Rows from block 5 of a small audio embedding model, named by matrix and row number. Rows with one number belong to one neuron. Each number is 128 + 32 x the weight over its row's rms, rounded and kept within 0 to 255. All counts start at 0. Numbers have three digits each.
After each neuron's rows are labels from the 100 clips, of 14976, where the neuron reaches its highest value: "top examples" is what is common among them. Only what is clearly more common there than usual is listed. The data: read English sentences (LibriTTS-R). In brackets: how many of the 100.
# fc1: MLP up (model.blocks.5.mlp.fc1.weight, 1536x256), inputs 64-127
# fc2: MLP down (model.blocks.5.mlp.fc2.weight, 256x1536, transposed), outputs 64-127

fc1.607:199134102137150137148126134084131141111185141136169146152149136136156062124167083129135100125108081136138070079109110107155152109114121088060120119144155173125112120170050111192109106138121144
fc2.607:104131105074107129113136127132126110107147116120152066136198196080160169189100083152119110174163167177191164163240081210123183092139114186091154180146138151079135109131142146097111134090079132
top examples: voice: male (100)

fc1.297:125120124130152087084154075111171097107138134123169174177154078203176108147112073106100072172177132156153078126066085162183125160056069112075116171147135135120136137102153118156135109125103167
fc2.297:126134094120104104077092106137091159143157130119109087095195177141124121109180098126152136139158132104191171138190094129181114110082119217155171171122113118094160116120131104086135118120067178
top examples: voice: male (79)

fc1.621:115119127080114132100079138058144120102099158165081159131116154103190092157132079119072119122118181116162086089164110124128125130122108164085135092182109075125133088109123131116100116119123163
fc2.621:125155098147163137125210148159084102129138123127091114141034074097138176153087140145151126128163115141130048132108107109125093182083090202163150128150122114146118119149093130182129148102231098
top examples: voice: female (100)

fc1.645:121168095169167094095146113156125134146139186106194111222127100161165172218148114165113085140150186152133123099114109144160156096111054116203145111133083146089122174126134128142141114096154175
fc2.645:129122143132166110085114110140144151109158122131142142160139167086139141113123138166160097107076166137178148139132102126152111177135082106119172144117190166103125105146142107167127126132158202
top examples: voice: male (98)

fc1.425:145112066136170118098172142123167127143135054099118134122127125114105122145147079161131019137131130105112115118167129101104114171071044153133123155094091132107117092164156116141146085152119121
fc2.425:134154076134158125149139135177115169140158124150132166150131086148161141126130149191126129107132151150063094177093102137146126216131089075147112083115147137119180091146144121099133145080127120
top examples: voice: male (98)

fc1.324:119115105133153110160135179120142072123137067145094070115135127083104111141145169102107062177116086056157149143130176135151100168113114123136158113119117118156107164145065088163131119131090095
fc2.324:154139153199120122131114176162140211076074147169133169141096175064122093111113123118197132160177141106185136157098120081178043123106110096140174096129126118098117137138134108139113128093115119
top examples: voice: male (100)

fc1.427:124150100145115122133113086125103070114155106126114104133124095071117135085052079082086125163087129130136140075109157113050122083107071094123120086120101079102127140088081107163086077068122097
fc2.427:090138162185188148151127172141114195115110069123132159136179187170141169139125138100119126155115138186142133121110084124098201106116107029173139118122119117080164153091132158100150134103122161
top examples: voice: female (100)

fc1.71:099150085137148080129093094095147122135127083131129093143157156090105042109122083151127113155113125120092150126165153081151111163144092130136111101081140118177112111123099094121104131136098141
fc2.71:132112097097114134069118142117127157143106157116125134128120097196106108114114127105155143135139196160255035117094127128107147138139136184141124154184093119141102119083120131158140122173093032
top examples: voice: male (100)

fc1.357:134090113061087139111116078122128077103105081126130143119067091126151070069091127108096152140150129114133092131103196076104092104083122123142169068126077098155102089135118124156097086071114111
fc2.357:110128113145121143214108129085110089140134144123132168149100128094102114110147115154126143139170114130155087125163129123170097156103107143114136125149131113142125139143128134177083124064255131
top examples: voice: female (100)

fc1.623:089165096163156160158124136197054119153104107118127068087099150075120154165105116112120217108092108144134120124164126083165176106134185170132095050124146120110093128088103088123096105155127118
fc2.623:141131150157095111080230113154142159079154159082141140066082170120089154115137090149084073107180096121140155148147117156075110057128098067083131109131141104148108155152109121055111151118164104
top examples: voice: female (100)

fc1.74:120142081098155116102131124109158161146106068122108065130141160065138131129104164103118137117131118123129123137152154121142106106132133123087097113144151148129108050141108109133048139115144119
fc2.74:112136165145136099141082143060138144161137138121118088086184123193099150123124144097154086156111123139236154138163135133085107131127112125103148076194122156154117096097102118092150161080107151
top examples: voice: male (100)

fc1.440:123163120093148103124161123133078128078096112138122084160076051095170159124134150131062104178118115117084181076127142085125101072109118108156135084140046133181106125131127101174157090089093133
fc2.440:106091154120137089117147142169147152147132153141157106065131120139138208132119134116087139149151131045177163154092146080087115079121139120095127121125108155110178125154149152136096081142145101
top examples: voice: female (99)

fc1.310:129170122120183161185126150103102088076164162139098106149137079099133168154076111134117148126105118106076165027174111147142080056133086144106115128153130103103121121066106130128084137135111080
fc2.310:113139118124109129139097092193152115115132150138128161146136083153143138135133143085115157145120146127138138121065148091093189122131135125169140089122120152079201138122164150141114165183122127
top examples: voice: female (100)

fc1.699:139156169125171093133085101134118118117116039117075087087080036072149113132128130102163053154102011122130161081155143089129087109117135075119143102114107158091122120107100111159100048110117104
fc2.699:112102124129119147144051142090132125158113095139149149119132131170137067146119089083155152145084155139124127154146128111191089106127165151130143085143120113092133125121146096134087106106097056
top examples: voice: male (84)

fc1.416:083149185121135127166133130140129132125083116180139114095111093075141129145129087117165168167112053082148200121150089122178103119134183039117110127181090176092130153050064147143117039108133156
fc2.416:120105155156154129155043134134143079170157113130148123150116140141159149119094093074153122170119182129123079131084117133076144176124145039121134132164130120167148105160132140154194124079153104
top examples: voice: male (99)

fc1.563:119142130101110067119110099086143128119141108086115136136143141082167079130158166161119086141123121124097168115121206132119120116118075095155150136081154173082139133065047094140091158122122058
fc2.563:130152156107150120157184112118110143138098121128081088129146043099109109125103117144155132133128167110104103088122131135180125177143144202125153059153154096094133130117150077154157110105177064
top examples: voice: male (100)

fc1.200:051100083150102083104099020166106132200126094071172128136102101104109132076092104144073124117125124104075157147133144041069177122072110154135117114050158153158083104122143146141058158088101087
fc2.200:157132107118095123095236110119125156150144123152168188098212094132169119141091124098135156123116054096209061135121167117099128145145152180145118172123087143157164113119150047126156073154082160
top examples: voice: male (100)

fc1.459:116151076115110135145178166158207117139119093173158107153136074153194097158101125138082157129069178131039076135110126117125126114121097175116089159131077136197107194114158079133130162119142161
fc2.459:129101079117102133082090181099133188122128150130095170143149198106119108134129134063164151167144165167047210097123162055194102161128112103122158087138127132077156119155126154151120099135141208
top examples: voice: male (96)

fc1.731:113125094129120133134071162124112103111126090107088074161095082105114164158115052115142121141151135165125149128100190108119094132124119075128138190158109132119105175082165084128090070124118123
fc2.731:147123111159093100194123151113140100105116083128132140130117149078146124076135087118123125161077141129054103124226108117098133155124102119162132155166141144105131156151107106142128127075138042
top examples: voice: male (100)

fc1.106:120170114172107131126094118193124064155168142159105128122076154132144191124122118093142160138163090144088158148128103160122128111174170095129144083161167135119147131093109143093124159088199136
fc2.106:144118192133148107164085120111116174112141123112125152143145064129131138140095115094152127112136108137088139108137105091058078107077118109138154163115161106158120131113190109133122126120122186
top examples: voice: male (100)

fc1.502:125195091123159142148085159126125114157106095152122052114137025091123141112156117129134096114111115151159129159160136122106107090131150156109173132165077163107105117146163138118138129150158132
fc2.502:112110026165183104179177138142070186096120139151075148096056202089120071158175113111139119157089146103104115153192136131203092103124157117143128083165142133139127122168136165132125074093139126
top examples: voice: male (99)

fc1.134:076123051070145137114102112112153089150151077098115098116094101081131113106123155163142129164137105104077113160107207113120097071093085148203092140071088141109104150140113136181120119084084114
fc2.134:138130109134187078057063139111161093085149137139144165150073183156116150086107106129125082165120107119101083135151125164162097117130082163119153137134124137143121102124104146120188089122135139
top examples: voice: male (100)

fc1.726:118120142078088105095138100133083124143126064095126178146072078090109124066139111133108100171121107122143134113099200089090130089092099105164152079115074066121130121134093121129145128069076098
fc2.726:072124111137112124158173098128143075126149105108134191152074113098117112118136153175148124114155128143129050149154122137174156137108123155148138129121122127168168118126142170177070139144204113
top examples: voice: female (100)

fc1.550:132100154116186134182088179097083167063155118144128066185118146114155126137113144091112145119112140109140111070100132131177192098127135158149093082177110093166119107153151101096115138182165150
fc2.550:122130127144159118146133119137150148155133098145117133183141105127127126142135114126139106141148143142102202093115133147171137146112126077140145106112130143103157129112156141111106142154185206
top examples: voice: female (100)

fc1.692:101157105112153063087131115137120099138147124110128144117092085116126141192117083092100123169091105062128159047095065092143102143092120067172134141100128166117095161085096056158131039079118096
fc2.692:116132116184140160093127064138180204141130177125115108095103215165137139129093092145140104135126134138058167131108127178163115126162109096130151152113101125092102131132139148002138105072058065
top examples: voice: male (98)

fc1.327:109094133123133117108080123165143107142128026099074109164099101072103071100094145167144085161154117116164116125140156067140065181123079167146103167088135139157113083152162180132135180120131122
fc2.327:137143116162127101096104080116140174127129137128130127158161120119137060121162154098118156132077159141088102131196124111167127122143115095131106086075098158107138102117161168145171067113054085
top examples: voice: male (100)

fc1.9:173137093123112121158099126063108068104099080112139063104103030077136143082095122115143040144098082122110126054094099122103064057115115093092137108131120167120099119136112107137135118099099114
fc2.9:102134169142145115188067158147170130103136157142143087137164129108153072125081069144125068115073105112120073107074133103183143125127126097118094082134133120070097134121138127159023084157136099
top examples: voice: male (96)

fc1.246:101183114100171101159076109090131108111097074129099039138115042088185132121080102148154139156092119137060135100126158103146017076147154100098146127141079137200121145112108143160105122127177107
fc2.246:116116141129142090129056160074107186120141125133135218070168124114120108120163088125127143137108141098236102149154137108137109103152134131169136106170121094056124114117112133152072076113102084
top examples: voice: male (100)

fc1.494:120124088125101092085093124122180133107133097134099034083148156063112077119119095096141147130136112136123106134153188114129157115159129130066116109121105121174138091131114117133054150109155122
fc2.494:151115131074124098129106129091118166160116156127131100119154049200127114104090136109136156154118159141255101142159124151071139155124126167147127094178120136159075109075119145126137128080188071
top examples: voice: male (100)

fc1.38:081119185125138104156144140150105135135081122175161129101128115088137110157126096118127150173093099062129214091120079120189094109119187063127107134139088186093123140039061133159150055114119161
fc2.38:089145177144154151134052135132139107187134160145120090143096116086139155139153111065161141146128137123107125092097120149085113154147137081132130155173121113168150112183140166149132125088185099
top examples: voice: male (100)

fc1.606:137130123135085135156181148096137133128131041134182106149118122099099118107132116187124123138138107117055107182135126139108136096131087134141086131096081130130084122128098106127101175185117125
fc2.606:107127141143111101174099128138174163091126125095121054183123189106143103126123123127084111097166139167047129117145113114217117113134131131150127111129120116145127133111138132161025130131106176
top examples: voice: male (100)

fc1.531:167067150097138151135117144147129116125109085171210122140112138123165079139132143172130115196150071098141085111098127085154135134100147060094074092144141189096099129185121117183157113135115163
fc2.531:114130127156120135167054158116082072105112113121154124138197170048140135131151097097123103199101117114252077140145102156058122149136112175110114086149131159112122139095115104097095146101097158
top examples: voice: male (100)

fc1.39:118110111112133114142114116075098075152122089109098159120104087091102138113110052126102139091063122129086095082114092071132101123072111166086107112093093085043096076154089141128094095119086120
fc2.39:135135144116210141150068149185130147147133101134135171145144169190155118139127124094134133135072168160110083117101109122199131119121128100124148079134136129067168105136157180159101144156114134
top examples: voice: female (99)

fc1.332:181197094131128158141093142095175105088096094164132089107141123106130089074113121095147153147144086123126119035197100119083112098134117166235140101130104141083131084161093155125132150137116133
fc2.332:088149077110105159127219136140102128118116051138125127109171200132149096114118068157155152149086104158147041166186116123134118097128117152090158088151154144118073151088106070117103103141090069
top examples: voice: male (100)

fc1.611:103069193110090124098124095120147121088060170129138094131167097107145081113155079147036083113136114143175086134038075125148152171117114102100085136135105064107096120057177142140122153104129092
fc2.611:129113137129121130100049163124089149148124140126096152122135134135106173107124151124160153115145127125215151128167135073102122143139122189154150156115125124123183103145150139114123130064173143
top examples: voice: female (100)

fc1.51:088116032106146071099086066166157124137128057100129097125120157084108065105097130178134124152123106119108099171160185128127104165123103124123090149071156138175100082111117108128081126094148033
fc2.51:149123120088131123083103141146108164116117149130134098141150066215147116122093138140144118165133175124188044132110133139071119131131130188135132136181090115148108119116124169140173122134113060
top examples: voice: male (100)

fc1.318:066114165102146151170114049135141125172124093075116074133073096088154126121118128122134102165165059116102138037135145112144076127097140086178133117102177170126120123110108072146072052122155128
fc2.318:136140128133062115157092103084124177119094054163113165134121111199131121164144108124152127151167139130176108188129138106111148103116118151096141137149091110172151116095124149126123103110000129
top examples: voice: male (100)

fc1.80:150131088076120133129142120123187113137134103127121147122114114071108079105099159126119105152127157082080136089104182098137088100105099137155177038119075130137096149122089109155132131112079086
fc2.80:053121093109140114177085068159137142125116091119125175125163132142127074129135148154126133147143160122143130126175105129076193106091135170087125152133114123167114107086144185113091080162082064
top examples: voice: female (100)

fc1.539:116128055090141113115108119151174073141155043077131123115103088073137131129125145135146124170151091121126133147157222055123108070099101140178104122095118144135096109100119107150149114101111077
fc2.539:142131148137129076140070104158152119072155131120133191159088166132112180088102100132135083164079106128100091125165128147108058123134089137108140175107123139156124119141147125113192150127091114
top examples: voice: female (93)

fc1.601:133107192087121139160097142108134139104114058120120089123118130077137111154100150081094120135092071082135083133104160120174190036111127132049142079134092133178112091158092098105075092161070085
fc2.601:123125101150022103166150120148154121095149064128133134152121072125108139117122098188168134156106124168142082158116109107133119127146133142120095094132124138214124137142120152136063123145125049
top examples: voice: female (100)

fc1.229:168106107154144138121124097157067142060148112086110091165173209103104070106109164086148127137137111238130092133166182103087095182146157101144118097122168108197136099122100107114113123122144100
fc2.229:145117128179105171084055090125157155055114150155114118127143096107122179110136117129136086169115118151189150076221138195148156212091135183145130183138155131206127113130119111114163140126077067
top examples: voice: male (100)

fc1.666:097160122097077119185171118078128043100114085128106163131094091104117096121121110117099129178155109092083201123088146105138093122062116139187154080109091106127126115094143089144063108146114122
fc2.666:126124182109115146070104141124136048123108183155119109136134152129127132161142125070138148127088143148150063105131122115069133119138131113144105142140133106093124129103143128117148149190186145
top examples: voice: female (100)

fc1.654:171134115125128108143157070129112075076139142126106128163050069099145109170103086144054162183154078135067173061134153126147125054094122144131133145138086129107093108093104132171135135095108089
fc2.654:154134181130120132063063127145113202116132131120130168126194099120124198136121124076120105136174134121166207088113138107072101085154094175176115120049089145111110112111137094136103057157045153
top examples: voice: male (100)

fc1.615:184142131133132142118166116162153179092129099105126123085157168062080101124133161094144173133098100220125107110187181118103138130158217139070110094148112136120140087146100085126101136143166201
fc2.615:113143151151139133126081120090187139126162162169147102118189115086128136127112119124133124149125118114132216075224145104121080150098164151146162080117163104112132125132141179079137111119139204
top examples: voice: female (100); the word "she" (31)

fc1.154:137133136057096092113124105088122100122145099103132167133142095076124069099114101100072083171097118084104162100154185083093183076100060127126138086125087067093113143112118105153135165089090122
fc2.154:046126167151168109150134056145154107126138110126136181144097144099123105122148132181132117118160132110119069170115135129172145122106119123129131128130144130170139141144135151164072143158131110
top examples: voice: female (100)

fc1.641:098077107166077090099059089145055112135136194064118161158069098137082140087092105103094075169111127128124164115061156084106162097097087106113153104097105075086114175076076129130115143072077097
fc2.641:106113150165120144122227169140185225135098096125138183121155195176144116135106104133134163080162094147071155166070154074140083110075108122150157140093147128112119112107169107106151074156079127
top examples: voice: female (100)

fc1.389:116145111153142129173149153211155108162073125129135092119135151161098102203102152097122167096127158094091100156253171082158090112160172187110103103134102126151113122075164125167154143163119122
fc2.389:119111137100065073101178119099159155154145167117147121180076153107095125154123165155114106107196053143158162134009122144116106074144144110103115129139121119114075146131130104033173178118133153
top examples: voice: male (100)

fc1.231:116179154091099108157146126099124087147155077141111120144107107085168113124140182151126133155151143075083186106161205101111111127120090124108164149095141160076133149136077128144102167140123089
fc2.231:127154176111171110148103083104080118123108121153080058143162082118115159161088141135116131116113134113085067082110167091181148185129129167124157118144171103119108100101166090189096142069185114
top examples: voice: male (100)

fc1.212:151207135121107133193153112134150107131107070130131070058092076093083087108123141019110138151159086128092116123159115095128083084115165106119120138146102157110141125124093115130138170108063128
fc2.212:089146126126101154146198149160160160123149118160117090086150154129158092160113077142112122152104085156148112099105108163150092105145099100126137114188116120142098113090139076149004136077120146
top examples: voice: male (100)

fc1.376:106147113103137148142140189061083054104125146115077094150125140114139135111109087146126098098095159082149101097171151135102124150159095142104102109114141076103138163206164113128061172085147138
fc2.376:103130114148136156107039130151141116127119132121122099137200076173107197104140156061158114155135175125147137122068148104124173097145103164170125129091154131100094132114120142149114111129186094
top examples: voice: female (100)

fc1.116:092090172107161126119161171101153092135129118138150069121100149116132092120181139126152112138132128101087158139122178088109111102103132076156181104132091159113106089142127147126098097081104164
fc2.116:112126183145176111170121130077155010097143137141131153121141097129132114167096123138104118161090149156137087151132114075163094107182123084125121167079142138102106139139193180057095146086180164
top examples: voice: male (100)

fc1.413:066088062160140062090075074172070114149122132079096142108108076097104171068075113124106100118108111161109157109085156085108190092098102163133171064075137096141119087069069128114148106128124071
fc2.413:149127166145162120135244093167131189137125144121134202107168178160128140096086114133147145083156120144142148153140164118118107127074113117138147175144141107128129125109155119109095068148080181
top examples: voice: female (100)

fc1.294:130130090141122153161094146118164105148128129150152052154134140100096116143130126141126158115128149072091118140148134075134056135111146162091109146152091153132064163177170142107117099118142104
fc2.294:095122126147072124168212080129133243125136110133109177131094190139169106122163142156120115141132148125048160107180137158230105078123131116143129080129160132094156125131132164092146067114104187
top examples: voice: male (99)

fc1.125:117146094133120184145107118122157100138135075140108074181121158068132050154131134159135127133156143110105124144172183085149060173120126184127132145129119148151104126194152124125100121107169124
fc2.125:140116082139018098191192058137139179116126109125096155105114124108168113136137151136132149150116175124090152086197144114205138121123154112141105099078134120102143115100153138141094056121090096
top examples: voice: male (100)

fc1.268:110136118053161158133146128168146093129116074138126113181056070078149129188083161189126161180136131118124118078137110067156091144080136125131154110157120137105104108114149071174137020127128165
fc2.268:116123119138133117098038075118137138100122085141123119166142102159097162143121137094125151150094140132194100120185101133071077175115125106069108140103121128146101116152124177118113117115199085
top examples: voice: female (100)

fc1.61:096151142100126123136133115174125138143098092186161141094116114080146123120121115149134148172091079078169159059143054127180099120125173067116073096148110161092121140033065103163110052105104148
fc2.61:117157164167154119139060126134162140130131134126130081130087120118134160136132127051147143157118132128066172096095118136062123186135124111113159148173110129216134094132133142124179106098126105
top examples: voice: female (99)

fc1.422:135167102084127142119116086083072090064120083120138160136080114111139174101114108133078132165090126096197096088140133073120170090071106116129076072121121066148106078114108097150130070077073107
fc2.422:108116133143049123146178105089125050136139115135120107111082054104119077139143122180145139144155121108200011119106131120108155103118133180189123115178121116166125146120118168227052124134203101
top examples: voice: female (100)

fc1.354:071120130105150129100142127106122142131049083094123104123142121120150043139151061132045148108118140123179113116126098145140110146160162155155106129156105082109112071073162121115074091118155106
fc2.354:131133103178147168150078195155125075134150102182139075142056133073089120149154152090161151129122118156158119093157111093074107149141129181123157168099111113127137140126133147118121090138120116
top examples: voice: female (100)

fc1.33:121150103079127131132140115071076142043120091129141103141132117078138149079054102117103170142109125089154099042106117087119172097085099135100120064130017028118099107146136077151083068072128121
fc2.33:111127159124108109110196117102101086105117125098126138097142058157114091144143130111146146145162141113184033118175127129123111121086135184144118177168110139167131135106116154158124118132209119
top examples: voice: female (100)

fc1.613:118135099093156110148110120125162135109130046126096105180174095094139167145121114156128095139133101111187119151135146164134057081141108131102108093122130193193118106136116069115109119136157133
fc2.613:106131106180089135115089129102106178141140159108113123150205100128108106155136160061134067124145148164204064098141136184133120138149124089112123160100094139118150133093092105155146133154052049
top examples: voice: male (99)

fc1.594:124175158095180140122104141154139108074194128143129134147082086137136120135175153130133094180190179159038178086147205113125081105125129109106172107168072112195120119104129073158139095079104135
fc2.594:138124189135133115110034127148150225131128119132135163168136180117168140154107126133119149135091117105111087076111127110093075040143120082179141092118115155160135131152149133144060091135073176
top examples: voice: female (98)