From a checkpoint of a small audio embedding model.
Model: arch transformer, norm rmsnorm, activation gelu, layers 8, width 256.
Data: trained on read English sentences (LibriTTS-R), 15625 training examples, 149.9 epochs.
Rows from block 2 of a small audio embedding model, named by matrix and row number. Rows with one number belong to one neuron. Each number is 500 + 50 x the weight over its row's rms, rounded and kept within 0 to 999. All counts start at 0. Numbers have three digits each.
After each neuron's rows are labels from the 100 clips, of 14976, where the neuron reaches its highest value: "loudest band" is the band of the loudest frequency at the time of the peak; "strongest on" is what is common among them. Only what is clearly more common there than usual is listed. The data: read English sentences (LibriTTS-R). In brackets: how many of the 100.
# fc1: MLP up (model.blocks.2.mlp.fc1.weight, 1536x256), inputs 104-155
# fc2: MLP down (model.blocks.2.mlp.fc2.weight, 256x1536, transposed), outputs 104-155

fc1.201:503607386476471498467536551470496470509471539489529350484468491489417451483423493504565513550552419460446472489509491531539595542511538551520565503520503510
fc2.201:434440492457470537511517560536365424471527534507538466590530525462499508539446559529502512521595440439494525578523526594487643480517465461526547482477499420
loudest band: 250 to 500 Hz (45)
strongest on: voice: female (98)

fc1.479:509541423406492518427511445443470449556493448521547466561429456502427437443395501440554451556539403407511489449502403461598507532491452550538464462560627405
fc2.479:548490551479563487500523576520510570504502542482549547602464554480440552475471428463519432492391517554494573531492337499416493496493572489527516480458523450
loudest band: 250 to 500 Hz (42); 500 to 1000 Hz (27)
strongest on: voice: female (95)

fc1.714:454442422625564430492504513601460487461507502477528482568478527499544511424478483565405544538521531513511455443574471524448497555523456407506491438528606516
fc2.714:462425532460506480534403555547476505442437454483485441561433478455448584461501532484501471517499522506523438523466408588640524419498469452563503497523529490
loudest band: 500 to 1000 Hz (73)
strongest on: voice: female (96)

fc1.253:544495476485498484448480500505449425480494505488554486572444416483475442455376474447537481532542436517474456405486493527510497596548426551533520435480581460
fc2.253:558399565485531502488483562571439536548450558508480424561546447423419500481532455572479525514528482484494511537448443542470466489531568500487507524529527456
loudest band: 500 to 1000 Hz (50)
strongest on: voice: female (100)

fc1.413:503473489479432471496493562507618459471447550491488452519313461503502445448439534462570532448529475458542464594575506501456457560572461472466466497488518505
fc2.413:433349543396500516504503431458461463591486509468461609492518609554449613541505486465543465472625552442582540537476511441506488528542477467422608509501504466
loudest band: 500 to 1000 Hz (40)
strongest on: voice: female (94)

fc1.433:490574334520456542524490471477429438436505499445506445505535537572524441469484438545571477541546493424502446440520488544492464569549509488497548428524497589
fc2.433:557412449495480524494415507508413397499515542508483478527531595437478476491557563547492524510527449494463500492531545550465435511414557510441490479515510463
loudest band: 250 to 500 Hz (41)
strongest on: voice: male (88)

fc1.400:440416508498568478467512449522470485478525536477488547536461554503446481561391600510498385531513523467460552523472497511554471517460510498527457477490557421
fc2.400:485451554469509466498492599496430517528467468474462558545597627447468545514501563489515466509522506523540452538487555474441470550462471502547548436483500487
loudest band: 500 to 1000 Hz (30); 250 to 500 Hz (29)
strongest on: voice: female (100)

fc1.570:523527490361477451431513436521485485421492552542490509559533420427456457366372466432497463510507475444456461390550436417525533510432477547526416461482476417
fc2.570:447418494451524528466384542457484465540494562450455500329468478494429574450472418532522576476472475511502555534511475458465425508484575497552487487469502529
loudest band: 250 to 500 Hz (42)
strongest on: voice: female (100); the word "it" (48); the word "is" (28)

fc1.162:553455455467500473344463520534533429517467502458547461526417476479481494498455513452512474476507510480490442460484489458535522544566470476500551473493511507
fc2.162:525335627403542543492510592466409481536532490498399459469529553430424546457481542501399564483598552405523491548498451545536448448511495475543538439473480458
loudest band: 500 to 1000 Hz (61)
strongest on: voice: female (99)

fc1.553:472589396435434507459471557545454514494433531469510480529526447493430509477447376481539488462509500464472417454470514521453529548518486458530554470551451487
fc2.553:466441601459519506495548429501427427492547491502498357504499565489487484487505568509628536519629489495488648534509551533480488520447496462538531435453562527
loudest band: 500 to 1000 Hz (25)
strongest on: voice: male (92)

fc1.255:461477426561534471425551401533511506504587493477462482518498438539392480586502479398444530394479528454459469471504516544466569478487590490526433476426505449
fc2.255:517584408489512560585596556558481475553430528499496540584506607457564563506493591473514467511455488532472496510503492454538444554497455481531511539510553464
loudest band: 4000 to 8000 Hz (61)
strongest on: voice: female (95)

fc1.184:527405571562604436455458506570447483418486475433463523522504505552518575454533506531467452457434557553512493507514525542393527583520534289436388557463547487
fc2.184:530537455437507534509450404483475512489497503466490692653543565466508497479465472531528412484423498478497486585538475484425538474539529542525497567566517444
loudest band: 500 to 1000 Hz (68)
strongest on: voice: female (100)

fc1.262:517472514519641528341495470646515550440471592507500525478482418462464524485454528490499511511461531604506510464477499476545475498464476444471470451549564425
fc2.262:574452615464468503543522437425504489492495501527496476479578530501523527484456547527543478461452539481465495524524531501446425479532526523486531468465469539
loudest band: 500 to 1000 Hz (78)
strongest on: voice: male (86)

fc1.740:482515431473491487383442566469505521521479495398537495564592423495472520434450523518436465441513473442449440523547477552449344582569512493476404468446585457
fc2.740:501429601523500479513560569526507478507424470480546465489512445451346490418518452471558510502540524507490547521538385513451514429437581479451464525516492484
loudest band: 500 to 1000 Hz (25)
strongest on: voice: male (84)

fc1.117:503423476376466482490480508542502433474423618485498541527434536465473492465438473539571552619522449441521430508524443458514443571536463566489536458481495509
fc2.117:526421596447446546538399603483374449491505526485531597534485513454458578494555501523436522513648495534479543540476590460535430409537562498506491517528515482
loudest band: 500 to 1000 Hz (35); 250 to 500 Hz (35)
strongest on: voice: female (99)

fc1.185:532417552483463448542524545484625428520464534446447466521423475493418431511456535494497498515518507437494458556549495496411498532547418487451492508481460466
fc2.185:558397467464438453497401556458414530534498475504498632509558649524463567499439556536561494421692474455545556512440514498407531473568502503472544525533498486
loudest band: 500 to 1000 Hz (30); 250 to 500 Hz (29)
strongest on: voice: female (99)

fc1.545:447560495439445498613464407447495471461492446435506451544469439463463441489445554429461407455505445456512520517569567544541495486507543495462515530485447494
fc2.545:513595470477490484481477396546612587546477480516494634596438581521557467519430516497494493493527507506536500547558453428417477429468580449545449548596520477
loudest band: 4000 to 8000 Hz (47)
strongest on: voice: female (100)

fc1.415:506543420527548542520493480518457462559467553527464524472516545545579573529463505520533466490529546515479437406460547564531515516505475518525493450523498490
fc2.415:555416520431490491524414556501473423575489542485468510497541712519457532414505465608514536504520455478483470517536452521416483539495499520482534533504500417
loudest band: 500 to 1000 Hz (47); 250 to 500 Hz (39)
strongest on: voice: male (100)

fc1.543:511461443406468487490558482532514402484469506441508446523409435506415454504420487460460478514530462441499400470467510467487459571509400508530501485483494470
fc2.543:578447554506390528540496531449423465561481524500492532478515533487447553486456511504394537505641546484500497526453483544497350481562531478523426498506505530
loudest band: 500 to 1000 Hz (44); 250 to 500 Hz (31)
strongest on: voice: female (100)

fc1.26:493393512574526450456493484556511474487460562463455571544465515514517537492486572461480451460432576516519402533483491529407513561560455386409472539505470502
fc2.26:545378438435477529532483495465453493615475510447568688514454661489471585499476416538535463476531558435486494573513618468423422496579536437560491571559503430
loudest band: 500 to 1000 Hz (62)
strongest on: voice: female (93)

fc1.617:522441544463559511479511516500441476473511521482504533534438561494411494531377523487495447530556528493437534503460513534506476605519523504547468464449565451
fc2.617:463398515475513497498532666463449479517459490523468602534532630492427526455504544529540487510589559501529508548483459471389467464463511459477544466494439531
loudest band: 500 to 1000 Hz (34)
strongest on: voice: female (100)

fc1.744:551510553499463509452494464424455450527533455550565422471561506464429495467541447490447457432489513387502615516538432535518456569508497450509537433548527482
fc2.744:610561507532523485507497547507572532397532485493500463478419397512448483523501457506503486517495519465445504484472489557443573559551431520414457439510457437
loudest band: 500 to 1000 Hz (27)
strongest on: voice: female (100)

fc1.229:496460477512560496487489536444574506436471562446490495439504510496498526509438477563596554474400514566589428522378475463505422493487477490423453486477446547
fc2.229:545504543541484497520427533470547539519530484506492479440409432612437533587501492445342519488465483554488416493366438542540566475519443509496384452526535549
loudest band: 250 to 500 Hz (73)
strongest on: voice: male (100)

fc1.680:601459500482462480402476514508467423462493543457501500489452523547444543438475492434528503477491534586530388483482526436461495523524438505475512505459481485
fc2.680:583375591457520581489555589529487446436507503438528444494545553462463570538511558564514535478563482395572492571431590564531502517518601434543508445487487418
loudest band: 500 to 1000 Hz (55)
strongest on: voice: female (99)

fc1.541:569471515429422505389491507483553518515462603450532509577440515515496477456484527434482513529509461523442409481499469446453504605557496428470457449572566456
fc2.541:537396582448576491502513575511457454515492507502567470550550492516432479467493409544578460486544499509500537468459468549536448491551609476418492487502517488
loudest band: 500 to 1000 Hz (47); 250 to 500 Hz (34)
strongest on: voice: male (74)

fc1.392:595495435424556506467518523468543431474459458438519426554483431474411454419444529450505406481567456471467481473502452543490488530591475530481538528506554545
fc2.392:473451569553541533531538559563442469537452548487484424406603455410452496438489434537454546504488473575535545549403473537535483475432558458517515478483522490
loudest band: 500 to 1000 Hz (40); 250 to 500 Hz (38)
strongest on: voice: female (100)

fc1.384:491433549523567458478494470529508502476531555430505539503522528467473483537364552479512401509520521491495525537512562602502456529515498523515471489495581412
fc2.384:450482599432454479468465510484412530475429483499514578525514667487372506470508517559529462501502550445499430627468479453383469489489466466505566445505506511
loudest band: 500 to 1000 Hz (72)
strongest on: voice: female (99)

fc1.435:481454431464523503424481574523487504422497583496504513541352501497509528447413581500512519556479470443513526575566533519463452603596476450509547467505568461
fc2.435:462347584439525484522481516429437431564516479508480476516548468523365496507545484511534485502655527435482514571500557392536495531513575456482438406500555560
loudest band: 500 to 1000 Hz (39); 250 to 500 Hz (35)
strongest on: voice: female (99)

fc1.62:508420488515512480470470554517574435504456485501490561539386509392563481410411489615486562505463542476523416448554471427438511520523449462544487491505489508
fc2.62:481513434498562514535499572497429452505585515504414565600445452448572477450486618424421449505632531440492529536504537512466574504487458444540479448488491491
loudest band: 250 to 500 Hz (29)
strongest on: voice: male (100)

fc1.46:480451540509519475531457526479512536454496479454559528457581468432519496518544445515528460471562493436519470456565579576448503543508561520463509601455495582
fc2.46:427594616434432483508474504491580505413436523518487539555481567484492523568481505445462501502453540549504462559472376462505528464533496486456499589514514496
loudest band: 4000 to 8000 Hz (44)
strongest on: voice: female (95)